Weights of a small audio embedding model.
Model: 5.52M parameters, waveform 16khz input, arch ecapa_tdnn, norm batchnorm, activation gelu, depths [16], widths [320].
Training: 4600 steps, batches of 128, held-out accuracy 99%.
Rows from block 7, named by matrix and row number. Each number is 128 + 32 x the weight over its row's rms, rounded and kept within 0 to 255. All counts start at 0. Numbers have three digits each. After the name is the row's rms in percent of the matrix's.
# c10: first pointwise conv (model.blocks.7.c1.0.weight, 320x320x1), inputs 128-191
c10.92 095:082074121133102126161106139102155127145168102133186113178101093151132125172071160057130161126091162104187090143134120079121075124026144171111141138141091140136165114107128053117077136157139138
c10.93 099:140095155092126177149164110106156064203165127160132109099147096117140142154195124104109106133170067118131092153135112133087103111142130101148114146130086179093092172120098137106111100084099125
c10.94 100:033136109110122207082124140136102162141129135123151141081147121121139120070154117075116099124080125186139151156126170106142131109127148164121152179124054145120141075160149154108175160109140143
c10.95 108:089149196125193122172116114076098116147149173138158149115156121067109141212123144165133125080136166192116132090133168157158146150153186169142124122150143161150114132149168159133151087141153128
c10.96 106:122163154130128088145150120145126137089096092131089123126141153079110117188123116117131072125077140121144104192110100109169132156184128117109135152155109149077142188125152115160110178138142118
c10.97 104:129138171147159161138084169144122088088153151126109118178098113146174103099150153116120154098074141077137121086163151149161133126139149134111102091161125156113172145142080118140130108125145175
c10.98 098:116147117100151094144130119092173105165129161127080105154145137109111089157134125178102162129171086124087126053157136083115139122176117063159143152150047092121132153102188092122078020143175125
c10.99 106:125178151165096090115110126159127109125140119128143136146109105114151155139144127151148147150084098135090111074127143049109164131146128119148098136063148176131101145143130081182125064062136136
c10.100 104:106130123102145105099163087147098105152132071125121176101183085162122175122123165136098097111119162155136110125121094155162108157123119090053105230158158115089140065116127094140134079085127099
c10.101 098:132134175093127171113106167127160142163097177167115130148091130094133135136115096140118173131113158148089109104154118134161143127162153186126117117139126101078125109141142182107142161066117148
c10.102 104:155179135083148152131122130120113122079099054094124104117106118087113112135153093093144122099102108142158127106092121162131151183166151116152159166137125126107111123109122149156117128130084133
c10.103 107:115152102125073140090146127121097090157123105149053154117135085142145081188111106164157098123105104160172185121151122153116172141098092120140163137106119172152114171188118068194138107171120165
c10.104 102:128143139140135142150109145104118130106132203192100183146114121110151100113075193077111092122146158100100127105082075178109107177118161155082127164138127164113095196157157138100130066147095122
c10.105 100:092140170129162171120162147106154172139107109158151154086150081147131146169095166108111109175147154148091072125156127131109108074132113101153207164101190127104167133099101183168154097147121134
c10.106 099:147143116173097134084111097080124130128064146104149127155119159141167123160121172115157155184075148185123176134148140138100115169144113138195103083094126127171119139123189139163136124152102144
c10.107 100:117059169142106134177092073093175128130127152183085033112103116162162111092094126144105069113084102133095148127062119123157162107041146117155115081094140086093087112151132138144158100125092147
c10.108 094:103151165115140085115089075067117124090125141181129150122171144199185151157093127180123165111086126121134139127182117131066077155127093143156203156089139144141123145098161162159118111116177112
c10.109 100:153124123130125129163115096147133130127095149120190181084081115078164204099163167166133126149165128207106184131071160124184104112118151124170143154121165180105077147142153118175123122175123147
c10.110 104:130092125157065085108122134121066174149159132116093178144143116116125092170156131152127146094118114116171120092123137153136086119091113151133140042160178120149073157109138162115138075134133136
c10.111 107:128078140118177159101131070152174085112177128103129142108125120136122151182119084107120147162098088170084105082089170155143094143107130149160129153054112032162155189124120102143120124113115078
c10.112 099:159094134119092116125156125170115162166118087163140136143106165115075170099111141174149139149118173149165147042085106134113107168087106067177071090126154116117074087128085154155133084116127130
c10.113 090:143155096132144177119080138102156103086104098113160168179135098107154199149116153147152103137131151084110092110137127108103141156081175130094098125113149140086136134145152062138100164130192116
c10.114 100:110145174098113181184136213062156075155104123155182118154116139098155150183082073116132137141149073099142118129161073145146147159104116130178169115134138174083131143193137131134119121110123119
c10.115 099:168112131145141091138124139092167096090110167093122047114108178091187099214169130122096056124050141143137130113144101133150123177117147046174139134100145166086091124080142146094165137106132091
c10.116 102:164148141144140128154127099105143156081087119149148128097156130131120124072155118095132168107163114103132104105167132131138145164138119114158114062133129166170101082165148124116147152124142120
c10.117 089:168137117102169141111164167118197118140164112163087134140110149095151139121135063133184158157176150160148156117151127147107195180154120140148122128128135133079100090090084121129188141157143101
c10.118 092:113098125090136182097155122120155139151137149154156113117177147134152127127148109141147170110117117097091156148097122091113143146198127157134126177135169130153146116099133154151173107152178149
c10.119 101:073131130100126157196121080169124138109194112146134095103112133141124123136162146136121180179113169118105142131158150109131145195190115123178144115205125087116140055168164104138120152106124161
c10.120 094:092152112113071127116210157138144119122119180124157190133165095137091077153156103130148151157157151153181126139087143109113107160121141088166094157106088163121131185132117177150144135100128086
c10.121 106:115125127151131082162124168134186106139161108133093173136067131186128133101132182156124123119148122090113134147152093182187138143152092205126169159103062084157138136095127121122089156126164105
c10.122 098:120115149046166166097086197135088096138117122117146165163116143161121158115109104145142094152129129110138115066154085113089153151118080129056211142145082150142141073166099105117121140085080105
c10.123 096:127129107162099126115174103125167182119090137114102186113107144121100123194143124185126135133059122156107134178137148143121126085121116168140172106092148109189180064164089087169160127091129139
c10.124 100:180183161140141180136122093106146056096128144117089109198117125140133200131157140175074108165127089112105123136085147134109122117134112182148110139117131140148139159132132192147143159172183138
c10.125 105:104151088103127114117122119123083088112079132124147152126143124109186141094084086166126141129087095167099081162134119154141127066124102132112080085099150146111186116150137029112170178163096105
c10.126 094:118107136139148180113135113093145068140126096144077176178103145066117142108149129104066113153148130089108073168080159180149158117100135109156148151157141144164134119150165075133113108148099075
c10.127 098:133148152091109137146156187121174182108142119127132090136101130116128104101150175082193112119139064124141105151163087088122095136169143151116205172167155112140092113109130148133071144090044112
c10.128 102:115072144115130113126173115101138109114096117119105140118084142192143104120157180090102131116114150124148135103127142108121166120093119122153109197102143150151179141150066174127116146126166072
c10.129 104:116111149098093148165101143033139123094124155097139122152100152196189124118114122088119102119161128125162171139127184102152125155132106150180127152130158074105088119115132080126089139123075123
c10.130 095:132161103104130107062179095103132124115088102129150122130077060173120180141147117178102168142116105208123169123108153156109088130116130142109121135073038166134135130098121118094066113182129129
c10.131 098:099124146080119118039126117119114197122130099090122149115151147113101099147115151077115159131100111158132137108079161115066106137110109171131103166138184163130143075146149111107132136106087102
c10.132 099:156126120112081151105103074155142114131120112168146106115116154038154182122152147134110148115181083124150120128123131058104070155150093131090100174123091042106092083164111148172172150090102160
c10.133 103:082103115116127119187114089132090170120123100097140131094131060108135191117155133150135146097096131115118085101143087132187139126156057155161140111145167110110209126059084125145182125126173149
c10.134 096:100125142147111127172135150147118184115151138089062085093175131149100112111149127133137086119084084143103092100120124110111110119124115127063137099120182125097124122084089102099136151065102189
c10.135 093:159127106115136162142087108130130146131120077137171037085128175108143082135126132093167113106116090130087138095159139144150137141087082179128108103148154166114161126123061133111122120120179166
c10.136 104:095108165086215125114124143099229116144125130115100120103115120148129099197140113184086110082110170110062102104136105098086149125129152113144134059100157116090150140173146105154123162082167164
c10.137 109:105111067102190138055107141080126148158070144112133155132080088117203106124121158173139178094148075133075109157122113121159126158105095114157085083175062117130160120125096125126099149145145060
c10.138 102:156092071167172085118103057052079165145111114142067104076106139080126143090065129128155159126137163174171129109112146120131070170074128091147084069123156179135163168112211114090141120122050140
c10.139 098:134096083140125120093126159120148162153123151119115120102171133111140131148122123149163088165155144144161125121146102112156111107095123032052099149110140169128220124136096098118099078155116154
c10.140 097:077115136155112128122116143136086155098117107158138148151178121109147042168137136148103124088104151209198152174157114120180123140145135174115179078169142153168094156074205106111180137094108126
c10.141 103:090103143138138143110187125111115107091096121132123115138152134086106150099120119144080202118125146170136169106182104131177133141155153093110134137129109120125159192168143149158188086148100124
c10.142 098:147161085173121169152199167141072075112099158122115118121119100118143114091181108147169103100136117144165128113091103122154139138089111114122090119091154165139091153057047130106130072141060106
c10.143 099:079188135100131117181122128108098162167109175110119111119135164105127136150104117171140143065125161121165136096181150104197102130129189168157155142141145162100190168098158166082120162120155074
c10.144 105:168198160097115143079125125145127091078108145083134106178124109139124131169131177100093164136185138112138100124087121157121094079080103117093160134120123108106169147144179125114150126087168143
c10.145 100:112112146146126147071071102138084099110121154146106102100152176110104098185106117122106089104096114170158137149090153086093137089115115145103120188144126111086160115089077131178151135131112155
c10.146 102:090130152136145141093156106121156150133132120174140149084167139138118136089103133176118113149093127137178106216184155125111139074126184156129116102119057139160172106101128191083097108176093146
c10.147 104:123172147188139126155156040086162109173149118126146111116150081192154088041118110073146094136169155127168132121118144110171070157105150197118143138126100069087169111115169075197111091175123150
c10.148 099:155117095187152154120190193156159134137113100105089097073137085126128118119088108173111144129083153124158127131133082157161114127188092129157106145112113118169161138125106131133123136117162145
c10.149 099:139146161149053112138146107079161077110061128101106181163175157119133120144125170173144126102190084137081093178147188126184068171082183120140136151135080153124094103183142109114100088130133131
c10.150 102:085117078078167106119127097106099160162157063131094117177156115150135084126127157089103108133156099150104126060064141072109129147156162108100062128163084159108089104155127121131132191073075178
c10.151 098:109142154088142132124121114148112102191092137151127184121085127210110134161166046162134145079100144093088107120118158145157095122120151138204074154063147090088078160145125049130138092138121153
c10.152 103:122176124123080106193116168144153113141151135157146109107130242123117103101153107205083159076148134097118120148085118168067114063126104088128122108154151144160137157100214150134126144156127128
c10.153 104:172184082145078147089136133028130151109108123128149103133127139125125106132160121108160129189121104131118130128182191162207119123088137098086134111137128107104118110129148191143164149140121121
c10.154 102:082082140128131067134094134084101152151138147143159106170122130121072086115169132095159116124133154144121079128170132095162145123097095187123122124141154161169106156103110143098164133123076120
c10.155 098:130109126095143131172119064212089139068126163119180192124208198127133090117141089134073117160078064087116124113112073100146122082103177119109144153174111134169199134188119156148143144163111096
c10.156 099:129161183185139091126110116150091121169044169097143113132143085174082110131067139112087104137163145090197153145142119132129133114162154137167055089153077124118206168102083147118182123126165074
c10.157 101:099109107161157168113127099168135108143189180124161138135130113132093113079146167148052173151077161114127122120145101158151159137130160072119088155058128122193207105074156153152127112183140161
c10.158 096:160116148215138127108184131116165103091167158130113102135145059183151120120097075047128126153129124110164127139070118139125203085132080158132109176120086105134100108120168169140146177113084183
c10.159 102:162109117059102127098116105144112133148169122153161080080157150112124113116147149167123156130128100140140178115121157104102117133137096143121145165168161090112123081106133162130133088123145104
c10.160 106:076123120117152181142167124091116125155093147157173140133097058149085087113165145099128169145133146121129155150159148073210104151115139140133138149139117111152140185191165125194160171153139121
c10.161 104:167052122138112167156162100131153218167129146108170134122147131099102158191180158145087148090165096126118149100097128176114143162130141128185127095156134167181111132133150142105112134151099086
c10.162 101:117198133124164165165106122094134143082148114085092156101078102130170118138105131156132166095086114106131138136092180112116115115097122084142120187133165091116116109135112106128126103124084148
c10.163 103:170103180088183106134112152117137132091167093125122107110125153102097090106150127107099118167141144101130097148057147077132116151156009144122115165122154103135084126081121156145127065140171115
c10.164 094:124182127117187129124111060119169055146168110191116124152159153110126153120117143161138176152131124115092105168103107145114152144089099099175165134095157110158116159144155134104130194120188197
c10.165 102:129134111136178129133080106176121100141151079163094138114110134142160120082172094099098103172171160138132083255107150179129148121161127164112105152136145106146121124113145107135107124152086107
c10.166 094:077162136140140067086137135138137089117097124127130139104121110093127141163113091089087180130131146130106143106146180114164164089125131164139151153115154134191103099100081168179127093065121088
c10.167 094:127111141158144183165132113034127126139148126126127128131141158132131131174179110152166106104088069072083108218149104156131108087109136096143123102160115100079087122103113115151160178152155185
c10.168 095:180157146135136135149199138168129142138181148095143164134111116117101126153117128098105111104132155058182103099090093117112169180159060179123176171140125147077110135144200143124106128195105125
c10.169 103:064163148101122114118084114118162089152166121110134126056102130161078145082136096153170160130091143114168169155114133102142115166109098105077123143113116160200182149144142132091132138124160101
c10.170 096:173103094185119146164104131081161189129121164121138151121158173094157104072128132101097158122163076128112130117102090134104158093038145166150100150165133106094114164143144104129141163105178081
c10.171 100:109105128130100099135148136105115089104170087223170143117152050103100104163144214106156111089162100193169096174152141142066115172181148064153127133123152110091092122117111156119103117126116147
c10.172 093:175181168103116137077163116107079106151174140146126191077097155172064144165169161141097104169181134174059104136145108081107069069081147114127103126084126147131126145142144117129137150107165139
c10.173 096:141134152143100143132226108102149167151123193038113102068114127172132168143140088106148164167114157173122107160107075088107094117122145098164129167198141142109044113122085126148156121131121149
c10.174 101:094166177137072149140200130126113185136139126160095110161089127124115109206092094140195107126086135114073105166169123113120128090112135163108109134141162101149115158043144109147130137131064096
c10.175 100:079105143108165141144094128157138148115131118124105120088124146141131125121080176108112124119127128150107139170091149173120146151089096105113166084144057095125138066095132149121102108122097178
c10.176 094:066067133049145181114174148109113163090120174079107223158130127149154101108119119140115127102155112099099153113117141075107158106121176111123100127091140126136127181113084081063137135104099107
c10.177 103:059113125090099117125096139149104174115162126045128067113117076128188086122123116144108124114140137099103143157098137163094094184130120100131154066156089113102168151121089161189101124113142084
c10.178 104:176145137163089090111130183153132095123120099142095102153170139160138215123133102119080128021147098182106106152149117102124128110182127146125103143079097137127139147122149085166150139154168126
c10.179 101:152052095133086122152038103109115104106150096130157145109096154149105141193105059207133082143128125175114075103115174101104117137088155137159143129154137111074177125175114095091154099110179118
c10.180 098:121226058152165129165174108136116143113113133064118154091094163106104082094092176122087133127113144141130108117184112097134089117124181179079115129178113144115184100151129137144135150096138148
c10.181 102:127129155109149137116121103128159139145099101101169170125131113118110112191125122117154089166090164156150155101134130106164124165112101139189109166127110163106146138118108101098187114143118136
c10.182 097:156131199105152124118199142060118110118140137125137108125170147077145134129102146158104087121105136210099118192109085140133067084053121145151163124137162126170144149115185135145091139139103104
c10.183 102:110171103131108147115137110128071110183112187120108102060073133115153124164131101144081165099112142161113145099150163101139137150124129150149114071143163171136142221118111218144138084110118102
c10.184 099:058146101104074104179135132208090143117121112111117084135115117075169049174124157137142114131145116093130127056078104144139072067107098190092105169134126120137076093102153134121096062208114183
c10.185 108:097121075114118105146131091134086133146148091151082087135170128096101134088131215091143155188136156061129082141125155146135111166108090122092133140108173106120154138133129155163129138160123123
c10.186 096:126127091103110104183100173059118107082140104145164158140158149186194112127145108183098116114132085123082058131129126145143049124064174153138147067164128087064109172119155140082146137090082191
c10.187 106:191202159057118162118125173130118126163149149119145120101118121135150104096139115115114123167113142113089096062096159081144209111163107135094141149108164164117156115204123132122056115090124105
c10.188 105:077164158194066103147111095142109128149133117132108079113145130164153120183190107113083156072104159078092166109160101142143068118095135169083131154127126179183150129161118122133093189150113159
c10.189 099:132115120112152115163114124145112096136166182126133137090143138092127180086119153089176150105076116154228082127093121172170190076103160119153181151155077131117110112094136118121153142113082178
c10.190 102:121143112090154167146178102139046180165128106124151143183100151121130154140111110125143100116108143104122181134067174126129177065158121045156137153127187135106096107107088172179075078156141185
c10.191 106:090189127155148148153147130103132169194116179121168119105080128145153089063101100091207139143098067207087135120124137090107124087175138133133105095144120111195133121133132108145133144112127176
c10.192 109:136115177188131155111136096138109148175170167139121127100135092087088159142155159090142135110137155132144086141125148094077140158123123124145153122176200150096117133095220178122132151145098107
c10.193 094:196154187087133114145158088163108103143070115110178079108098116147093167159145119139139138117127115172136156158080112105094127116160152133090117109049050094127130152077112098156169162151180105
c10.194 103:147103148171149140139095172062160189175143137125136085111123128131146106114138064123119148129128054103153144134131111115171108142100125076163134167109183110108180160119113139158067152144153114
c10.195 100:176092123142072111166131103112123122115165132127152187144128095099140144123091088105161139187073208153085092154200105166161213122131100115109128128156121182138142170090185139052145151089151138
c10.196 102:085164178110166102052173125096086147154129128154061086151128147117136139155182109215137159168141054063090114123111141158146125127132061153103130113116114112063072115090098157192109215202078134
c10.197 103:131117112124208124144051099101117103141115143112127120152106087085115119101136150151116132137110182123129158126148149123144148128134191147172200174151095106148143083147171131061135114087158140
c10.198 103:119100181148114143064179112152175124107160121146171132118160106137158118135106114117106089153144095131179162161107120156090134179127129110140122140134140126166131166150162157125110094113161090
c10.199 104:147132143115174149099114122098089074114090084122136111115143180118164095067110158146083108092149106117150135114101126144164131093091145093158146164128115056165108072083074089157111096212048137
c10.200 098:108116072160108124135058150123101194142146067152122160138172146153082103099138095113159177140165062143195107091094131134164163141142075167166153080159139078174081162127083168109119176132161125
c10.201 102:147112152130159101096167079116101078118137129093102126206160149078121121154129104109120088173097123089121122122086141075122064101165118117146166090124134130098152094114100116122145067122158112
c10.202 101:121096138163101114101094134175090176144124151121138150106154136059149063160156133124115133102143144106048207078110042204181180066166084169151138126134199105107134081083125158060163125166141195
c10.203 105:134176071083104137135120122125119164100112130124162139117087122175076112095034106143139076117107152097071119138098161068080094157126145126135140128169116128157078131101116134114156096120063149
c10.204 098:112142082101147177088081122159128151232127153126123088117177102132194120176106104136115132153172134189178132121102172138135094109130081138139151162117129138166097107091077199125103096116086106
c10.205 102:189118071135124133104123119083241119101134125189098109124170131178122178090146153082096142127190134158117174079107104151120149100133086159112156133133107104100136205167113104125174193098116077
c10.206 094:085132103117111133179120078166139204086094167099110102113160086172124109162155109119179206145099119180165108143129127165129103095062152107109073165151197114137159119134173081135144141138132131
c10.207 100:124120135124111130088096106142213099098098109141076136136109101161152203103115153127159134178065113136172176110165152114137097081100122127101095081105122149089149161130117084080114123126157128
c10.208 104:087161131075181111163142103091151123149135117188151124140116157147209114136084110130097163181157160131102108120086098098138149102180158084110151090105116132145114079164125125141166139108132148
c10.209 107:071108200157132100148088119147109115078095198106097144191100139116167151117123181152103129150090104161096141141121091062125174138133117121076089136170166131145156146089139154199140209120152097
c10.210 094:084142123127132108131118176141132128176185130121133137072141182095161114110127143155126175135107141095169118145128126134134139166139156076154146112083140155136058161130110107179171160109125138
c10.211 102:148181103111180112158145078108142180136116119091100089095139194128104119140182165150129121178137162110083115090123168154106144097099106145156088116128106165126093105144162140117171138164158136
c10.212 102:132155131117114111084126117126183138117120143081124124175151109085177154060159113191155087118119101116108119114110136160108158141122125131099092082145122124199126121148098100161090106089145117
c10.213 095:157114157130132038092092080075120128151164084101111171139144146128123131178163132162130183097155159082105120160101100132145133150102158089172130158154162170148130116067034160144157154159181156
c10.214 103:112142136106118128127159169086154068106120173125082110096159163139141118122139060197082159098101119126181123088163154118136127152140130213105189121106143090138138186134126181163107142168150159
c10.215 100:136108128121141148102157193109138122149164150091156147119155132211128138150168164126127125178128170116120129156114116092157085124187124180125146158101125099107185157114191183140209083118117127
c10.216 107:133164120143099081154168133125171084127141096159126103151031099100087201088107121166129147132098149153102135150182107121159127122160060139134109147103135162156142107113113105142120121115122135
c10.217 097:111094144104162161099076101120104114112154124093112123154128137151125143103150137099196117154160125102109132104175144136156096099106141108116114129094099182132106103188135140155163137115132118
c10.218 099:182113123097167091081114081140127091090119088148169128111092156082163116105110114180149123159116112104161140113144202124181159092123173142143158166073151152123122100125182143125054142084103182
c10.219 100:135156132108144091105133113134160137111140098158150131190121139104115152117095121122152149111160142129166145103144115092105096181168140143089101133114173151108112185161157145143082110130121127
c10.220 099:105131155087127071120146087119127152054188168160157131091067139083199157115131107128148107144142172213161207105137161124142157157085105129076101162097157141191119107125130126140091173095059114
c10.221 100:087193127170111144127140143113148096152121143148143112153120130112123106130084103120142150131147125069118108125102161176105171125117177130124140121117180136097170104059129132146138129120150177
c10.222 110:153144132180089097159155074097165129112119114065124166075126114129112125191110146115101166130116109118134111149151121156108163159095192160161124124133093149174122118106088151190157121157132123
c10.223 099:144128094140095150139214145116115141054122083144175123097107189135111093103085126157105088161142097064170193132120073139135093156152131179096133157167107136104060179121121130155154156158109094
c10.224 098:135102158124118119192136184160180123104125169118136132089139043127084101170117099123134186127124092112058107125104135093142106170128115109133094165135134159122126138084137093156167099158133083
c10.225 098:139058136078094177185069152108123166159141120126127115102129152166165168134180199165173098070183131141130122171186189156145099142104139147123150130148136137159119163113134110159084103151147113
c10.226 099:080118053169138084181131149129162121136116099153161121080073168117070155148116188137184148201154102146129158077143125117117097125118149172118119148157149136171090130170152173127141094140188079
c10.227 097:154121127185129124185123138054158146099128109139131139162147122135164139111053105174112151101074136131155148168171173138139084109108125123123153152149069154093113070122091158194150158164075179
c10.228 100:144143128163115178067098163117152120080164196168116165104109142150110098130085132094109124114134186125129117176105153112148167142082102171121179158128125176182123067130165140105159121172125069
c10.229 105:174123143135166100155131149130112140118063149133195122094098148103171181124079112112160198143130157117082145144082106155078146142123166074132085130156125127134081127120093111161187101151168224
c10.230 102:135144108107113202072136118145126094119080100169110146142153085149127119168112133048136130080146142100125135166154107114087184174151117155141085165138113147157078113134147119117098102121118131
c10.231 097:111128159142080131120140105130166149051127176122123207105086083129138099078128098102122112198147137098110159107138183143127122115142137175101104149143042138098150139111136067102126113113123074
c10.232 098:138072167121159117136121103172123162142055160110170098102191111161095085129073148167114136080061135142105127114133195112066121125070105073074155133143090132076129163073131100166088141051140149
c10.233 101:129132150121139157105153184142188133157129134087192077112168127141116127114106174120119116111129154151104092106107082110112103138127134168150144098154137093141159127110090132130077167106155110
c10.234 103:116162170138125137179180163103098127093128140162142166145131099038101096189118067128108141094134114136123128100118158155138111072090162151158122103108119117154177058152096093109127112160104118
c10.235 097:127151116126193071128101108099086112154094086083149121088125119156155120161136083119111137176109149147091168100138121128076195123117171115194096091102113114130065108127130139120132113107167114
c10.236 102:119125149119114104133088098190111154137161170187157131208081122174188134126132133126128127073052192163125119131159119129126071151130151132127115140097135167063115119116142063159148134172135124
c10.237 097:177097135105146152114150096107146143143098177168173087113129130111181137139096102135107135085083093120098131069190127128147110174104160102130083098052182130121093160117155166102119177106153116
c10.238 098:205129131148115150204138169124145045093177100140154130131120104081111078100123146181170154168080117073145174114126100154163148149165102124154113147169196135152094101146082111135112146132091093
c10.239 099:170053160123126140152112116144159050078165148141140090087121129210153119057071173117000108146149120144183170079108149060100155103119122097180102141150116136046153163089100193119090135060110094
c10.240 099:170165147115151160134140137087075151131150128134106120181113151129133045149145156141134131138172120104180154136109105088125171201107109115073116135080132170132161107091123179152104117149175177
c10.241 096:118174188126115126111099134101092180133119162120116229134197087136115149075105108157144105133066117147138154091142106161090189112095174129161138169134113083076086185124161073085145099118092161
c10.242 096:176106069095165156070111057149126113036131101169133139151115131139130141105133087105125112139122160158072115117144185103132147146126196157101117146129102100081155076149178136050122152116155059
c10.243 097:180118143195054066118146162191086062115147103135088150161151099167153115107095143117122156113123102110135148143169111113175149112132138115088023158126133094180151183121146167098157129143132136
c10.244 101:133112138136113115102160168213135177095094132095115084143122127108113166117114148115084139133076118116147126202149094166118160162116139111168109122182167087130110119098105143186154138102127131
c10.245 107:164130128104103065092143136112146127102153081159160144174131088138096117075109107145117167075183148131143124121102103092115146133199176160108088176139165123190053140136133144101117139183159085
c10.246 099:144164132159104181149131125113151168138127155110178135171160146149126079157156156184104099097158127114099160104207129068117155079073190143183092106144072066181126155151170132124122133125157088
c10.247 099:162116137158199117107112110146097119114138147119133101134029100100128143178175121096124125098148091132150141105142180116163098157190176123140062096129127129093098135110172091135136144096121086
c10.248 100:121115070124179205134184161175134092129175134187088166156142160176118184106080127096191125121134180083152093095088080140183100094109104129085126170152097146169094086110109129135143114156126138
c10.249 100:044102145115121100163163145165117111190120138145126131138189129069127167093146135101138100118131107084119132145108146066094125112133143099171168124099121115072149170181149149090169123119139118
c10.250 101:163108187184115180139164142173112090170157068142115147068151138108153190148121138166137115155160131163160106113090106162098096133160136170128136155129126149155129089093164131075167142134133070
c10.251 103:180088188182127132076124142129096092169191148075147105158122182165078122135119095140117147170137151167110204133102152077112141114073105218150160171140143110101105160105157156098104122145142135
c10.252 098:088135097115139116168125118098146092172164120097213141112140135078165170139118144150057135092090162110134074155120120167132129063057146138105151155171119185153163129197147128174150132113148120
c10.253 098:221174102088100138115112109107125070134112111103112112219127102117143144106126090190166146158132129127134131110170108085096090087081168127141186168119135131064140122181160114093140139105127096
c10.254 103:043171160127180094053159094186190154091100080158153179169109131143135115133043123111173119115126110106158158097099185123135174199113113187120125103157099094124087128113114107119091068105129157
c10.255 102:129126152067188083173070133142141131171146121176145148186108110074133136154179077102112149196149077104073154148149139137178169090140189097175161139060133196175128109112097125149160082114121124
c10.256 105:136131199135121137137107103209150115131180099151117163132170117100118120118088169175127131110087112147122113114093144162197109087135092167114138123121085159159081113160073132104138089130107148
c10.257 104:145116111071074161154114091166211082127130127163151141107118081087137205093216087138135126159120148079130165126148120157153184067081116108229086148096150181127193149187216135109146101131105145
c10.258 099:130097111134087132136118128148144039187112122117126129093189140167186148101124157171104109127177115149146118083169062097165143136131081065123156103135162096133111097146110091072126087158144206
c10.259 102:112126127129117102082119135124172130180105170127125123104103086118140115181093113099133156144136148144099112147155157125151121195102139189162054195168131184132133132146118121123187149191174160
c10.260 099:166095158152087130175124140193095103125130158126109140159152072138107078103161121117126173138123140179111115109076193144174142083109145149134247091160149160135146182087125133080102104145109128
c10.261 096:167115118148125118063139065116100086088156220147126126051149139053089116158133140136159127103190060143108150089102093140096131150103128102141155164125099119086199111102132129104088115124094133
c10.262 100:112131148147064128112159138134150122083123138126128136095091143154147142143150122096099157119133135112147096085119086097122107137101117149195108166158119111137088148127213132090134102191151052
c10.263 098:133087086164086127069110126103108112109078197137026131161108172133132117117161115191116124114190126083133105142145137143120173119135171102154149161144167123092134111113116117154174089142079155
c10.264 099:200126146172149129088137050118126054070093062174162111154151149112123174121230130100202131132084166107125168112135109137106136117173116122100136229101170138130118091099181131117145173156091101
c10.265 102:091136113168078096124154102116081175123115115122122102161157116106113079115142177100102124154130096119125125085156101172126145081165116118107114087173195122145123160139136109178089162100096089
c10.266 104:165084057153125112104080154100143081084059196138173164142105123118130124140148092164112102101065093062153118118064099114145115103099145138171154140181098058045142103121115172078122164154140156
c10.267 096:083121105102170094120099082157103086140080069196080138115124094204106103157152106165139120138086170127119082098146151111060135136100103104108181083174148141137092192187198101072127124093140153
c10.268 097:106118105136100147124097119093172130116150162131159131154086119080150103126125123138093108133178159152112175127115088108106157123134119122086146134070126132117143164097073132164131155176164141
c10.269 096:137113146131082140123157105074192103145112165110133149141187151094121170117140100166075168127127123144079077074119128094120151115108156130164168112060126152135098128196207126124120101114052091
c10.270 100:142084103144164113149154147121135130161146134118126100100137078128173203165213138103166036140128132164113123145110137193123072110112071129148124129160100119138121122175157098176178119203143127
c10.271 098:147145126120142093139117131090110095171074111127143184122109169148126098114079090066127125152099105141120193099148084147134139136102141094187088117127102118116117124077135120124135182077135135
c10.272 101:082138143084125143101132132126112122077158145122122138154137110161121125093169099046101088105079163094122097157130175135148104082136144088152089140116105147186136122133165148158142172122075119
c10.273 099:089116141048186169158164143143121160155145126177192179190102099134174119158199085124156116227112091166123160080067115116132111120091098104153108111142161080113125152161126109125170083137174157
c10.274 105:129122128129091138129133121157144069120089152111149088138113147098146122148076123113112091127153149090107089080155161182129094135165161132177122128133147157122144204129094140124069155113133107
c10.275 103:136161110117166160146136146185153105098114147104152138121072140100138119143117176085084135069111095153166118094151141115134175133131215088107206105188131106181111125077133129118155164139101112
c10.276 099:178108168083140099202091126185114110082147106132122110166146135122115162163074094140092166124168198126066136162147162056133168109099078015156134107141127151167142115192174126092139061087128115
c10.277 100:094127157088164169116144140114113132102111091122095103141130124147094083075143070103161169096192160145094096155150176094124138019138194109145129153146177164124081105189121135121123144105143128
c10.278 102:124132123154159139115177121130091139157144149040094142116082208150160157104076134120156166103076229148030115145186147104151152120148168123117125149145108144123043127160158121180149129134123127
c10.279 101:125130119185160126103115146116127080174140198104130056091151102141140180155112124128196103133103136154106149143147176165123130142066171162122171113156121156148166151160101083077139122115145172
c10.280 095:128126098090049143128102120131129125101107149083144143152090126045133081077082106169113075115079136124127104147159154115156098125100171142122141138085103128122140168106088192137113115143182160
c10.281 099:131126155109159130078127117095171169134113070093134113162095087091121107120142110088113119134080104154142132144132164087137116117096112123127157125168174147117143086069145079167129128115133155
c10.282 098:087158088149163091161128114183202157116096124159162109101147098214135046136122117168107078149138121147110128046135126153077156172146115112144172137131195148123144159142147097101188152144110099
c10.283 096:121062098177156124099133114055142099188167095131100057184111186116139134167173180141170148116208173156129135072126102142067109076144224114129115185187136157141080164124149176115156118159108109
c10.284 101:144128152072127114123082144145134150114168141194151125121191115144168105111136139155157096115086179110147127107072138169157204139108164162154168157130154182111119102152103176140099145113173195
c10.285 096:151081179100160141148146124142141125131089088127135120137083138133073120125163138073152090143193100126139122147132134134095065145089117096127165085108151073183146165148132179122144099119146129
c10.286 099:103148106147119135150142136117130082147127114153139113110123128134126088149127100120087097109143065195173120093150197143123208102121168149180121184145135063193118164156133132131175160028168149